Weights of a small self-supervised audio encoder (BEST-RQ).
Model: 2.8M parameters, mfcc input, arch gmlp, norm rmsnorm, width 160.
Data: 39062 training examples, 65.5 epochs.
Rows from block 13, named by matrix and row number. Rows with one number belong to one neuron. Each number is 128 + 32 x the weight over its row's rms, rounded and kept within 0 to 255. All counts start at 0. Numbers have three digits each. After the name is the row's rms in percent of the matrix's.
# u: gMLP up (value half) (model.blocks.13.mixer.u.weight, 320x160), inputs 0-39
# v: gMLP up (gate half) (model.blocks.13.mixer.v.weight, 320x160), inputs 0-39
# out: gMLP down (model.blocks.13.mixer.out.weight, 160x320, transposed), outputs 0-39
u.19 100:206113135129126093118134096113138142182125147155106088102128142096123088122174126103124110160103163114087186133077057095
u.20 097:100173093130121129145139133099093135085141068193110116101150126152047122106101135154143110120086085154082159078037079120
u.21 095:129167155102090178118161145121127160164134146204130108131115137092175101039185049087135138126135105110117044145120073122
u.22 099:122170171133100095053098153112147133124141145153112161103079110132157072174205203085135141139084147136146164128147085103
u.23 096:040106115038145152124118127130179127136131175109127099184135149085148112127096126101126150106116140144110210126160109127
u.24 113:096132120151133126159158118135074152140168137108142096148152117094146079151129117119230140151152105078139140140151136170
u.25 109:143123133116152138161101117067169140131159101102136103108098066163078130140167102164126140114147164143080163120167089125
u.26 094:125125042110180111124216122131118120180146121113174172119070132162053116139133131141129102131148171132168128173175128177
u.27 103:136112129115140158085129105106108085097120107167096101123142085139087124159119137055078116070109105146138149138108102157
u.28 099:171114066128156099064139112129106132074156070189143123128110156126118083228124113107160118060126152121144092155162128128
u.29 094:157058141062130166095113141088206139068129110163128117155132165143112101062138075109089154131118102123100189127160059133
u.30 106:118156186100148100219132098153155146129151141120132087128108168160121104109115192192206166066079135151125137104123135151
u.31 094:120169119096143115123129127126075126139131112148123121131111125103119120154153157132190138097132138141115140116082093115
u.32 097:107146157122136098103123152083147146153130149162128081152101143137130165133099078100123078088120200084185156131166116121
u.33 102:124132178144127129138171071141156074193119069119133146118131197148115068169124130074170125139110136167150152167121146178
u.34 099:101080101156129120106169187147138119109120098106105088065098125177116184146109124057055143156109127144104162086132132127
u.35 090:087199186163127124124158046108120115162124116157115180139175145120131179148175101101093184156186095115100094140131144087
u.36 098:106102080161114122114136078134146119202096149158134177132172118122151164138169126133086091163123096157147102139134125110
u.37 105:186103102144089101121078122103110152138166154080141130073077104100117145144147144139119129099161126084043163162152000107
u.38 098:192130132134192185142087168141077136174125130086110126141117125152129082075131150173162083115101153199064122119137144111
u.39 103:131123118174106065124150113210090110157180111114050150174137137123113148133067131104181143138108129088126159141132148200
u.40 090:131154111169095081117146134143113136119062111103105142086119086173103083136136112137134124141147100119190180110065188133
u.41 095:166178158102128174097129105083119132185152126108112105121112127124169148071100160117167080124083144120125096090086117196
u.42 098:127107098083075142155108088111093111097125135096122117146134109085080123162194149162138174085125139125145139228122186127
u.43 095:043073088091119138095217147115147111135107046123151105101098202108137147150142164096086165118126150102109136111164074162
u.44 104:131147121156141054075139163111156058097116098173114101108126081144172118107102111169125147145138167145153175091187129143
u.45 088:129121093146152173115124171184131125151187134107171129157094064121096141190086134135094122098111132148108121092198093118
u.46 095:057115123098072136097145102125173156126116145089132146114089139138137131146131122171131137145153061175101221083165126113
u.47 102:129152125103135152099158061119105133168147125120159134154143150155044170065137109160130063119110171084099119089166093114
u.48 101:127188131095166116105148161124080129024124154136083130072094146136111116147109130169102101179095132167193118062123111097
u.49 093:149133108123106100123164070099198123117114145106217108103154076116124139113159108104136148164162143120147112058101127142
u.50 099:079152124083092043146134181159136141193179141161126142177101076121139162146138100132133083183094123157109142176124109106
u.51 104:132109205107115098161094120133132118098140187130154110141115198148142145188116135138066164207072133104136182104068114117
u.52 099:147126122062195070140126148146074079154101114142105148118205130123170053123125092129132119077161102132121121129137135124
u.53 100:156126201095104160081122141155085088127183134119102148188118123115126165135137120150130110142079135130108092098101077112
u.54 103:128100110125178140160150118090084106115097145129101136095108139149159131112179172143142089138108134112140152079121094130
u.55 100:107152122156070104046141141082117130157121117147124109151151130083051090203088112137158089206075138159159151172142081167
u.56 096:133092123174135137075209175106118091102146099076141131099122120156091101159101098149098100101172170142143128072145121137
u.57 096:089099126084136128190128082070064127172122077079160117155158134126098125109104177130188097030132160136137087117141109159
u.58 107:141128082084154148117157151177163152138142110133196117115197200127111093104177168127143127125064099111141110077137088117
u.59 100:103100112155158082145130156118069111159148093135174139103096093044127072185130123155092122131149137164128146119165140131
u.60 097:118110059125141113134112121177171132120112137129163134133176155137110104205102105148119129133122157116105085133134061137
u.61 095:119121207108138104143107125136138108101136063128164111110136074113138122081097141121153198150131069142159167158152111156
u.62 105:113113151109129109170118155161074097135131110075143187129116172112150104202104109122169119070145170184096122090199122150
u.63 101:167145114146149121159148110075110095139116132135106145100170122125115150180072212137107084084143125174158112138170067148
u.64 102:100087138139150095115110125088159143120092127152103156130090068104118114092154136119152129107105141134180143185094109148
u.65 103:098157137165142145154151142131173107129151123162079173161182090132068098142125116097106093131103070151115076075155169106
u.66 092:152132135138144146118131103133168149155112122204100033119155115128136109131099171144162137115143125131145065092083172169
u.67 099:093082112171061116100146143154141131145123184093097126092170146172123168099131108172168112128172151147104127143105116155
u.68 111:128124162162122079187187093122131131103159117154142131038122110112079140159181148130097110096157143163170104152182092094
u.69 105:153143170136135107177111136078136141160167164127172075106106194107083068110135155113108116143163138155167131123100117124
u.70 101:121104133113164106134127148109131127054139114110093052102137151118131137207137087151127114177077084201153116154157144126
u.71 092:154105120109149141140140117084118090158135131127167144087225159083055153111140112251112153102114126103116125102144103102
u.72 105:129088159201128183133183086124162148131117173193121169079133043104111106161196062035178111159133131175101142165136095123
u.73 106:108170115063199144121114067109107124105159092130160106163141073129132182116169130095129118101118125131094087135144122160
u.74 106:174105132120119121157129100099140128151116159134124092129094093177171142104090108109153179098089139103141130119124109117
u.75 101:199144117108147113114160080152087142123179174140161117125099081120132120141124113149138128081127137100080151126122152157
u.76 096:129139169069131100143195162080143115159135169094163165089120141051100160094101141138140112083156173099134118126078112142
u.77 089:126138158172162149146140076111076080106083098151172131079133099155062130182134109166147053179187150131226213122108097105
u.78 109:145122159130100140098130124145148171133135142176124127086138078160135105139121133113086101058122128171095072098215081152
u.79 102:117121183082112139136144035100136179128176110149158101079142093167141156162052152129091133132179149108142099149079153129
u.80 104:126093119192075083104132134085093130183122145113143142146174133138158063126103105097088167114123079143094114157075099161
u.81 095:103114125094148171158144160170183111097153140170151147160085092106111125050160168147126181160097181126148116111150115162
u.82 102:092159164120110121130131148091137129130157146080091103143082121164133047153201124075212102113126156100078088137163166117
u.83 103:071147159069098182124173098050100090135094092102101163046066147144194108156193122117150175095136160098120083131160126156
u.84 098:123105101197090110140088108194089143101114137011166147083132143095108120194121143109119101113144141096077130106139099133
u.85 083:102165124138134113155141158119184145104151067144149137155109128107110106122138155167114120166102177138090142109130144158
u.86 102:160118075085157078180166101113146144157123108120124115131154164174152084122098137134164149102161149109097169123171085121
u.87 090:098119142079122114127160104097094117117151126053089085157083135130164125100145086143125123148122177071140169144113093133
u.88 097:098144128114087109098143089181089172129103219120122113144106119138193073098094109110128161083161129148115105110156140144
u.89 094:088090171079126097135101128171151081184142166123161037095128096098133100117120121131066134166117148115116120061166134151
u.90 103:141143088172210151160139172152131171149152069116122124104141123094087142121156101127104079104104095114119145203105150104
u.91 105:056178118151137195163105100158141127082134205089109170113120132094129077109125091080132094095109105134105098109144117153
u.92 104:109149144100134163067092161110109128161186093164100089164035132083194157146150127091134132055095135124053065165096126178
u.93 098:164163149088146139153133122131144185153169138167105097116113163140126060107122095165165155081100079158119127143141101112
u.94 103:192121140125118104128140139175065102160085182116185157122152118119103093056136128110141119099172144107074163117123122170
u.95 101:134107122111151121126189150104134127173144092196117125123099169085074138111130099167125150159094059121155148131154093101
u.96 102:162117038116122122107177107184093162079143099132135104194149083150125093116069189043073113106160173169110149159132113095
u.97 100:135095163150130121127121161128035112131174140133101174094166091108079108110129178102182148174064164089127075133169139084
u.98 096:104109119111078181129101082122108105206143132090119115121185120090107090133138185109157099129107094089132144100160103141
u.99 105:187092104093105078178144145120061122128110128141156078154141125089067114105110111092098216146133102118127075085108119142
u.100 109:055134178097122172130129149107087161097120160141168172129185094149156122112098158137173102093175143121094060149138122160
u.101 099:137116118153107141188133158085158119083146059148167122021116114118139177129091131159126116132156074118095150133144132168
u.102 097:105133118160147167157137120109061165152062113049142182076135133172101147138106105161086138096137147087108126121152105118
u.103 104:102128119113127208138150082112089056130144092138123121145081122138143078123111158109163183172148118158133161128144097119
u.104 098:119102094119071092091091121083124120106174157114109164089108117166129157098106143110086131088197131122089136099090154115
u.105 104:140150135073148088171168083132161043157122127109161146063146060172121085101104139132100170063114067145171079175140150098
u.106 104:120108099111118093175074122087080152084108107086137158141115145112109136091122106104071142220123129130109083133059100141
u.107 091:106133140157162193200125116147128168135144148153149142116126123085134126080111122106129100118069115138138168167086065126
u.108 101:157173192134146090132158129134125205123061134165100148118153119174075131121186135144148118144148135149093085068157119156
u.109 096:094122112119152092016123064122157119114069107078106176103155164042131101099076174148050153102140130118157111152099106172
u.110 098:093116127189115163090084148141131142137106142177082071139120162147160066157157088120125114144101135095125193111088093138
u.111 110:104162099097132188057136153108122126126143126067123092114121107142117134144138129173164154134094085121079127145129095159
u.112 098:133123114125103088151127128161096121086159146146109077129202186161132147129107169098058160151075088185173174116112108145
u.113 100:116109104114165128184133136134101075123146047105077123132141194119112122150070065168080139120138138111163113129197061081
u.114 091:113126135124152115122099160117161120161229084080133144111194152087123134083165149151154130084107122229158150186115074076
v.19 109:097173057128119138159140068125100148095114118130176143153097124136083177089128202139130124117180123116224162170103113079
v.20 095:160101128141066136118185152144115161136137082084140096151143122104140156165124166129124103142133162098135163097093182089
v.21 091:108129126110086097124139104127105132097082138075173129181088145154090095152092131142128111130159136147118108085137080188
v.22 106:100149058111139125116076168059159129171150092114121201117129129102114102214090199110148125159133121133155151103159120102
v.23 098:083140143121120076102019122076125101146072125103114173125146127129103100128141136101127156086140130132075173088108153187
v.24 106:134141131077152129069159135090119122082148137174109116132144127143072066165055101137127103164136114088157127161093134167
v.25 099:117153151118175125111107161150151170106107127093056115142152064116167083098148120212144102140167099127179111108122159169
v.26 103:144089077157105136091091093183104154122121189112172155141163122138157156171161066142130135128090076097114133108188135119
v.27 110:120082153170143133093140151134129116149126181099100115087115132179179123122144088143167147192132108156140175093098145117
v.28 108:053151166088119075115123109135141109140130134117137085090101152092106066185126099095152238118146159161179123084129193135
v.29 108:143134147138154096126124139052131111105186060132131151164094052151189100100136110078139136109121110147142134135118106124
v.30 107:084104173127148142106205107168149132107144168105178087162044080125137088138180141141134132131090093142096119139075098139
v.31 097:173131153135126122076121138139115099107114124112104137162095155172150058144137111106196189109064052134098147059093159178
v.32 089:111164151155104150108138162104108140129115129182119131069107086126156124156142092136088109164169162144125092144073091071
v.33 107:080166097143078073024147159083073113129161129121138137087094177083116158100101148085131128117115162174167086124140131164
v.34 084:115131181123152122137086135161069157138123154143117086137204137123099149136118127093162159161122085173066106136142148133
v.35 108:128161108104102155107125104081150183101178148138131093164070145170062153170172099083107092117171129127112118120103139074
v.36 084:110168137140145044123120127124111155137121128085195133126143184117174133176127129105122110172077135094096164126190093159
v.37 109:166177148117150142152110111133116150148082076121139136132155198114123186120091121148160174130151152114134186089110166083
v.38 107:130121113110137114121119076166138182245168183090077127130094095104147123140164072142095118072174154094132136163181157115
v.39 103:097143151102089173156107165137084135046077086114132109132059108113115116091145144141129083109161095075215215125119127099
v.40 062:108131120133151078117148147111137128109110143094121122141115124114187138179135166157133129157196119179159177159117155154
v.41 100:140046115134094161184151176171100190148155113089161172133143193140147192133128117112169120158111189140127097131148079155
v.42 111:119067088189122091144135109181144158096118072153116123120144109072092184116120154132127179150138148078133085107165080077
v.43 091:145143107116136204120153036107163156115122142135136189107155114157101169118164105152178140126123058168128037108112105127
v.44 092:115074147099140103135132109103087093151089114131164150195096100096200138155078152123093156151159083136156124107164097103
v.45 099:140093115071181082177145152124128187146127098140113141090132145076093106094114086107071129159077123087144128167099126152
v.46 107:095076115082111126112142048193174123123138143142073115037081133148146212168148156094143114100173118192119055108106162101
v.47 059:163172155164099095121131165077110126115175158163146110094149074108114115125133201156148114112116111150171167067172176103
v.48 101:133137148177182096102145062129168120156079127158131120122167115135122196116075161098131143127106145101181098158094189148
v.49 101:192113161113052112111135080109124117132175137126062128079154095140151067134191154130132143142082137053070159129150168189
v.50 104:168122158054140188103148164158074100095151128127182090123187115157136086131148155100119131135098131128140189080109151103
v.51 112:142115086157138122199122152104125152100083130125171151136130174091077086160133118025125116151122162160134184150162105088
v.52 090:199127166141080132095099124152141202098189155164107148119064124124089130095130139159127112153129141144136156123111145142
v.53 111:108158123149180151122194057116163144114093103145090121166161058151138108061149104083064120115169125101105153116114138110
v.54 107:186145130135119142141146096120103083115122157165125130125126136072111159119176090136193060132202062150135177128164070109
v.55 108:155107130105119146129122081098121141122097132114036151089081168125106155100126114132100086145127196130123099048135166175
v.56 104:117149112127055135139127149135143141093149208133090132090164137081094145146172139107165198138128141145124089125130139127
v.57 103:078093098169115163162197172088170138152144106077156134198126171147127100155062113105128174115139121105129129129098155081
v.58 057:119120137136209130141109128142061132077199092160094112099137134121108165089143102127122159091122161150094196116174136094
v.59 107:130112142103175097043120123084140172127089182154147107180109087140107060191112099038112144139120065099101111095146118129
v.60 098:090162134136076098104171179129136138135131102169091077166108098199146096171133099184104109156100075100096124162108132117
v.61 110:117147143124145121140090139111116161099118134142089050096102110118130116149117150123108127092145152202066105148148106154
v.62 113:098134162184110096104143146125150130090206098119086172104153091150097075106102156107103087141144144141203128092141130081
v.63 107:147098169107151141094179114075155160102087064148124094108181100096106169143097135089097172142047130168136175127099149134
v.64 103:121128122133104103108175110116141091105121104145165158141109144111116057108176074161165162133115177096062114099098223123
v.65 091:077082146122146074160106155109142103152144087155161125140129178154092081148076107069116146117121152132166107101101128073
v.66 105:063160120095169109165163159153127107093117068089065088128119056143167158121143095114133134062117077147188131118128149165
v.67 100:143114114145159099153132093082100162101146123110130153172070100110137069183120099116063143147109133112165143113043115193
v.68 087:078190113133120093209093127148154111106130188086124145109139168124080180133093169141109098159127156115104171067162201109
v.69 095:097147120094108134113147111141135163142114135145131155122157115119138159090132157133147096159168130088114161157118158136
v.70 100:153167092146132175121109176135143139116175130114075181139127147130128128173095135122157046162130153101055149108167145100
v.71 103:158135139137165145148135112066104206112146132098137119091168127134092132109142179209146108178179113108121148118133161107
v.72 100:147090120114155128128156118103102175122180162117133132129130163163156133173186110152119151113170125130147094153094162137
v.73 097:111131164137150127125088080108118158076095118119134110120103093159158108144130087150090164088202107129130116101162139119
v.74 108:141116126084062125137158124123179059116115182117124109187118141144126171129133104085136078093163193161113150149126148152
v.75 101:143147128131169090106114096163117057091118065119122128099123150205157176138128129124093141084163156148135152103168117101
v.76 093:138115140093120114128213107110110144127083102090146074115086149120124195129139125101082071178153131149129160066169196094
v.77 068:114091128171171125071056114177119149141121162143149136193148119162085042131170142114159176110149214145121106113124160117
v.78 111:115157088158137074111122175102165185127077158110103111128130133131160110159159128125107114127142126155106091089120101117
v.79 108:158111133108162112126152129103101122158102115118108112086126085094152139119196148136091089106139146156134112153145065130
v.80 109:161121226136101113088156141143155169122135125178142110144168113073192168174124114141048145145184098111068134178088154172
v.81 094:112128128165100080124116167134126143134116146156075121082124125105135156125136039106098118126125156154093083141124147134
v.82 101:156128163158140146092136149133147157131112189134150149152072148133102114134140055124122099146201102179198124192125100092
v.83 101:121160126181157147139105117098144125129120114131087155126157221134076140118192168104135086089116096121198142077135173164
v.84 081:086110137089130096081076113136108134131119088126120099153133108164144170100100145173185163097168053153134152120140076126
v.85 051:159120099153065151139160140147182159136167137166072220108127117081162130126112152143101090112122118055128143127144180105
v.86 115:122153109065108087083158134132182149178118107165134125128131114166152137142104137104088090091113145123119101130116163084
v.87 099:136102124125142125163137131114046178186033144173140175165173133082113175182079203131169114124139117154147109124103119137
v.88 094:135166140145141140078153145168113177194133135100124124066177133150126122146148137077103114135130083125134124115083182136
v.89 110:142105114173073162106149088211145099114180148122095053138115130187145104156125128092142184136146109103136070080108133139
v.90 082:128111112097133096128181128139156160149119154122050153095107136143110122139133146123114127104101140070151109145080136159
v.91 101:135102127151125154129110121141147068147138193166143117073096163102147107161152163111120133166137071099074101113117199144
v.92 099:119118123168182101130196135109140050167117192127082107126164159113130170096175139134151100135135080160115153147117117088
v.93 095:063145161094138105164130104115145163116168101158064146175125183113169158106057068098118119157116121136066092187116100096
v.94 115:169156122115144142124149046097095105074093111116114133160142152124152130068164146089065159165107129125191145106122108120
v.95 107:136094122065188186142122056109136124150098139117133182154095168107121117123143075181125125136123145115146108130115060114
v.96 085:073154090162164129161113133093093184152108104145078142119120227122134101094110089077113139174131166124080099104163162153
v.97 107:115153146128200088146101183113128138065151096148032105054166094121153128112161098109150149174079097110150069136098133109
v.98 104:123143103151167190183137112109123092153151154137095076112111138081172119094131157164138138123104098058168156127144150152
v.99 105:081119204162131141113114122132183127133128120122133138031156138126166139176097137145119123085143176161072079130133138110
v.100 097:117136064113153119158186142139115140071128111103125097196135105105102095105100112087096157129122105136185108121117125157
v.101 087:109124156122119177114102181099127131162156164122071136183140158158115140140182143167100172075172090089145146138131143120
v.102 100:107143167172146103134084116210142130100121082163170147148114103179091223122099112165138103156128108158101089085145109150
v.103 111:124161134107108169116175113086125158184209125139135139114095137118101104064115184163115124176126129150095142077172123150
v.104 082:104136140160162124120095094127114145113131139123158134202120148081146082085150140112184253115106132113130119119148122119
v.105 109:162149142163136114110112091143116120117075162091139108161183118118115152123088101147135166145182139056099056120154119076
v.106 105:150150129150106193167143079145120141131125164162152172135147184142130163140098189125099096080173114143123105121107066073
v.107 069:075072209133117126102144123130169083134149161134142096142174176162094094104115145130117180128152103153161124103086093092
v.108 117:191108136106139130122109176153110196171194146118115173088115112152141142113125089081170131122119129136180177121126052098
v.109 065:121133142078124160131117159105146152180160037072078148137109145112153180112139117126171186086113135125163185065129046137
v.110 096:129107174154112161158152089136103141123084101110177078106096143189130177205164142135146148156170086069119114141147124126
v.111 106:109083144077094093172149116133090136125072164117102123100078070112075059113106123136221160094151120130197124066181135072
v.112 081:108059150100167158119159142159136121114233106079079180138159166103123175190114115099099128122125115168076148129121128147
v.113 109:148086122075115124169087117101075168082099123072078071141115159141088116077155105168110152118137082149154144126120070096
v.114 067:134119173105180096174153155115152100051112151114101180170122103142097127114141069076132126161088102119149116127162122178
out.19 101:064112139152132132134156175185129130171103129101074157123122142135150127117121099179156121110128133207103096063087168199
out.20 094:225139124118103123077132126082077139106148094098202125152121116093130122194114140110162120075127108075113111101107122117
out.21 087:164139178133144080127085114067129132146128094134097122093105121159184123108125132086129141182115145147150133120172126125
out.22 105:121141069133092134121130160144080099122079122123126076160143149123123099113189049117171128153132154081134030143135109136
out.23 096:149166126118134195126194079076132103138105089106187117134199122132113099169087183123114098098130088190176113088150152121
out.24 107:133189138157142134192165156117173114138114106091139183130109103095070155119118136145115156079163143071110100161084161150
out.25 107:146113068091128144064127106104139046168140166106084122077074133205119167144089119096186203162112165075184113085139134101
out.26 108:153130084102141139118111118091122143128092148154142130158120143150073128091098152112110129117081127121119114103081120128
out.27 097:184145116176150152113119121140108166135156179079174173152162086122133110138097106147115143150085110133155128129118113101
out.28 099:114186127152086088142141150073076100123125136101103134184096212144090148161112109117161103082182166153142101139161139124
out.29 092:072147136159080166159088151124167127100185114149072135084075097144139086184188113120104145114118066159136088200150139088
out.30 102:075114137118128143126114152127095126144137107193126124121136144139118145167075146136068149204208097137101091137200148113
out.31 095:137145140152129103141093137152146135093118170093158109133162129151156123171140123039141147159136169165170135085118091082
out.32 106:124156114137139116131200123169077136130068144152137175117168210182138123093090151085086134170155136147098104141145182159
out.33 098:107152133126093193164098123132126171178111132185097127127159134129125144151038151187141132107118101072113190121104087199
out.34 094:091119097111133183087110194133120068108154104160132157148108133117145101127126106123141152109101154147134137215178128109
out.35 109:132108128153177128138097177131110099075135141141121132093133153101136138160182168119104134083156133064129117113145165160
out.36 087:158118149164146156118098086115177099134105126110103122177096155157090117155158179103094136118160113106100129088132119124
out.37 114:099138104151225139084196088142136111170103117169151141139083115140077070089137117112075134126057090183132112139143102113
out.38 102:116170157114165123123142222135075161120073117079134101122135118089127178175086122107161133159110144118091135126148114145
out.39 097:093058104152144093141143110134108106157103084161165165098132098103120093162148176158130090194160109127125125119084127093
out.40 074:132105153103120156106081082141130102171181156162079109186149123132127227127113097106186156131157134146123129131044163118
out.41 101:107153132120119135161124098097171133125142141134203153141153142114160132150109102171157162145128146086110195173166136124
out.42 104:173166195122107075126131109116160134151115115161128049148083093115124118104140106094167128169121160154164122111148145146
out.43 096:112135097135145109197178153148180141164135190116144146123129131158118069091088137193126086160129133178115142139116125178
out.44 097:152159126124117164226096123151091124143115122129134145122163110113058170116135113172177100082171092141071123187122162149
out.45 092:137124106185100140084184122130118163089145098184069177102123144096138146131135122146064118069068091146166167125138138115
out.46 097:160186156100082142070089117089139168123149149133142149166207089167198101183139087129115129129119157170108122128128140079
out.47 074:151138160156128157161104081123134153158106081084122151160173095072095098126110159145105172141147091128130112136135137095
out.48 091:131100139116140036124164138125085126107087107168164215169159131148097143189112079149173087172149095137131124190125124077
out.49 103:124079139128135115140196158164138154114154119165106071222140153158105117147071113170060118138131122117109133116186102121
out.50 101:076093115154119133143156140119122136092159160128170142103131124078098110156067180097169164131072054107105099123089132151
out.51 104:129134171094098169149141144148150122145099103190097133136072064161126144071095071143123128123083102134097112157158108136
out.52 090:099126125147100128088216139161116103140191052116118123119125109160113135131136153068112101152074120122104107120148131180
out.53 105:076055164153163055140121069168133095135125115141124136129141151172148114137127122126132111142112166140097143104213113083
out.54 105:106185147125078107132124150072114129118139085151151087152110162154151084110110161167117179128124172111146123125166158148
out.55 094:127104126117111114185136108125102114120132196129154111108105157100133161137180085101032175099086057078154162120135144132
out.56 110:191169073123160122059097146138138102078156077143118138176079088147124163182174112099126095141134145085151123125153142098
out.57 097:147141144132080124155106150153085120099147149128067113097145156164162101139121083158125130124157144166099128141133162094
out.58 092:104099084120086050140086137143124166157135083117118104181141078091153136102104140076109158157091134096119132173084144126
out.59 104:135081088072137169135096087126105124098138103121143133078153125141176181043179130156121136134103144125159101173109154108
out.60 098:175165186184120107148117127149152131180142163175126065105081126168154135140111131165125104184171182105167091083158090103
out.61 109:124082172169143139120121179173183149105136158092102108126133190140054104133117169077087053123102143095194073145086120075
out.62 110:081143081122128113091103185175130110132113171117166140133150127178163155114109148139159131218082061095099160153105116133
out.63 108:142131110079149099149077130141097147110096153133099138141069111114094090122113123093126117150112172135115151186126121161
out.64 100:151140155137075106169102079146133099123149086111081095112148122171140083123181107110084131118113123154111125183147163183
out.65 105:158097123099098106072123153135152094196125152119138051105136234148151177126110108148138092110139122128127192089095100133
out.66 104:113114151099081186174139117139130117135163135127137108096154149194181116163101167154204063140130099157096178196133131158
out.67 101:130206059117129144133125067143128136120111102095154148154085147149127139110144108119167149134095113151122176128158134146
out.68 100:138165174094089122105089107196111103119090127105164153167066145170123090168154167103158137106164073092141126213162133139
out.69 095:151100098098090124105173189115112113139144094122177151202174128110147107139104099110169161120149081107081122136154160164
out.70 103:140150104083099147085136118148093153182157132125151124131139145136179117117118201127130118126153101117108132159147091147
out.71 106:130068099077113116115120120175119040111198138097094069121079094191151122125065093134120136116120136148117117118129083111
out.72 107:101180090078118089040136085134162089126122121111171157147111131171143096152126129117108128090127162129139114122107119147
out.73 111:158046133208133150084114185099128097172105163104122119120131128114131092141145092152153123130122144065132161148141130097
out.74 108:151076119152158165153149146140133087141118078142118151079139093152118162174123148104165128082110154082092065141166137112
out.75 106:107158156106145157097116123116133125154128116144117151161178149133062168092152148067146121152086126136163134078157105105
out.76 097:144127103150171170113139117205071112107127155122086157168088179152105122115186128073113092147065074132138146177165136162
out.77 075:147115103115135135099100133226100104118106063111122147138114147097128106094160160140088128095111126164168067159092196099
out.78 108:162117156158151124144106145159065114176125110151132123111066096109096149110086141149151151195139162114107155105172129127
out.79 104:073168086122136160111110142097191137120091107112141114147108159107130098160210075157124088124115161114120110151100123157
out.80 105:142113102096157086119098124034124064196215088155149155098077124071104108125130108093165114163118164142153080073190149119
out.81 096:123137073118116154159083071110116164134146129095138163145231108149138130145150117087105111202170116114174043163123104111
out.82 100:175130097173106157166101120151073196119099119115137145116133145158095154165174203141139139157106156128105157084111161123
out.83 102:127152124158144124069155188157128109162104135145097154163135086131154106170104156081113163156071127113136133169099140095
out.84 090:127139135059127124086116101096151129181140164156119124126125140082184157099185155138120202079137053146113118135200156121
out.85 070:119097089110082130124126127113110096142098123125178124179187179188087151164131125109144112126152115135151096178153107141
out.86 108:126181112142137152164102104109133159127084141108141150108117154142099108095104149179145119141111129095078116110105122169
out.87 096:120092102188114157108103210098165136159124129121163132124101163157120105112137096119120137108146177142134169109154165174
out.88 098:157079141068103132146150096137093099117124157165156138091165134118130149152167081089083135114165129129106107112095114151
out.89 109:133139114135122142097163106146199167151142146145055102120154159115096076130113129110132157111149086183104100170120120106
out.90 095:104147152149105108193076083083084145123148148130136119137180106185118069105086088116125121120177174123149141116149099139
out.91 099:127108102162125057160167097155163141157147117139113201102155064061109133134173092119140158164108145181100147140143137145
out.92 097:146114137173151140098142096122179152175109144105084117178149110140096148139088153154116175147168135145077169108147139158
out.93 097:111143039162102112107119135091143071127092148112137105143105122155103140116104110122152178150142126114143194168112153132
out.94 108:129115118147067099117147155119151148158050176162132147139104116132105138102090075144159168150086141123116170096130112072
out.95 095:127106168074156089158160152220125093129089160138089131095067100132126126144122113084112101139112117106057147094091050135
out.96 092:132143172140121119115056125170146136089133134098167096085166121147137121165096095130170183199133155132116201157171158173
out.97 109:160088113107099117161127107137202181148147141110157104147077163143144176138110063101119164105108143143157094139170105154
out.98 109:125135134139160121174195159128086090128100127139167187097110017127149081095187141150106152161125127122112093184078056164
out.99 107:142141103128140152154116099154124103113068113137203158092091142087126108155133154163149128138132017181101127189153145091
out.100 099:118113157129155131142100141172169149147115123128128113139108134196107149082094172137129123129104128110121139182233113169
out.101 097:180131156136107148136108118151140085120097182159158142088096069092165165135103094102130147048142155163114157122087122153
out.102 101:120150161126054126195127154158090152104158176126116104125118116134172176145134144098158139159110084100155085119073137204
out.103 105:088113146105089125118166184175104106063129093105077132176120096111118110143083071125124095083136125125147136202140102120
out.104 096:109070188151138177072150064109135094141154083136127138080113188156124119139071175111122128159076167112131152188061127153
out.105 108:091091111150096141210122174181161129113166176170100148074096124125133148139167139150098095169091114117168174097131155144
out.106 109:124087133151126134106096065105120098158095175119170167082066067117170107176091143069137150129151106119154115080125170115
out.107 083:118169100127151101175125124120070156129139159133075120151083140129071088123143092091127092089087143092127138119164130122
out.108 108:097129109089125151186149075083098087113144118156125109129103120146084148117061057141119123155153132097126163124155103087
out.109 083:149124131189144146150154162169142142133121152068105127119162117132219155173156141149139123126112074187106148112148167137
out.110 095:120144089101160135092124117078092096064165176142143158104106092070146135132091124088069188151146167213097102141123185111
out.111 102:122161171157120104164148092134100121116199111108082147132161155138109142068156113186135103129153123106114125147106060111
out.112 082:181110101118098126192152151165141151094093093195154082185159113059128115102153050138090188098127118115154163171142181141
out.113 098:072143137124120114158141117075111137145122062103091096147129140087094145200083136147104115126117140111165107118136123097
out.114 082:150137143077120095129199124126106141120105130084120129151120123138149112154151150122121095157107119136109121126186164080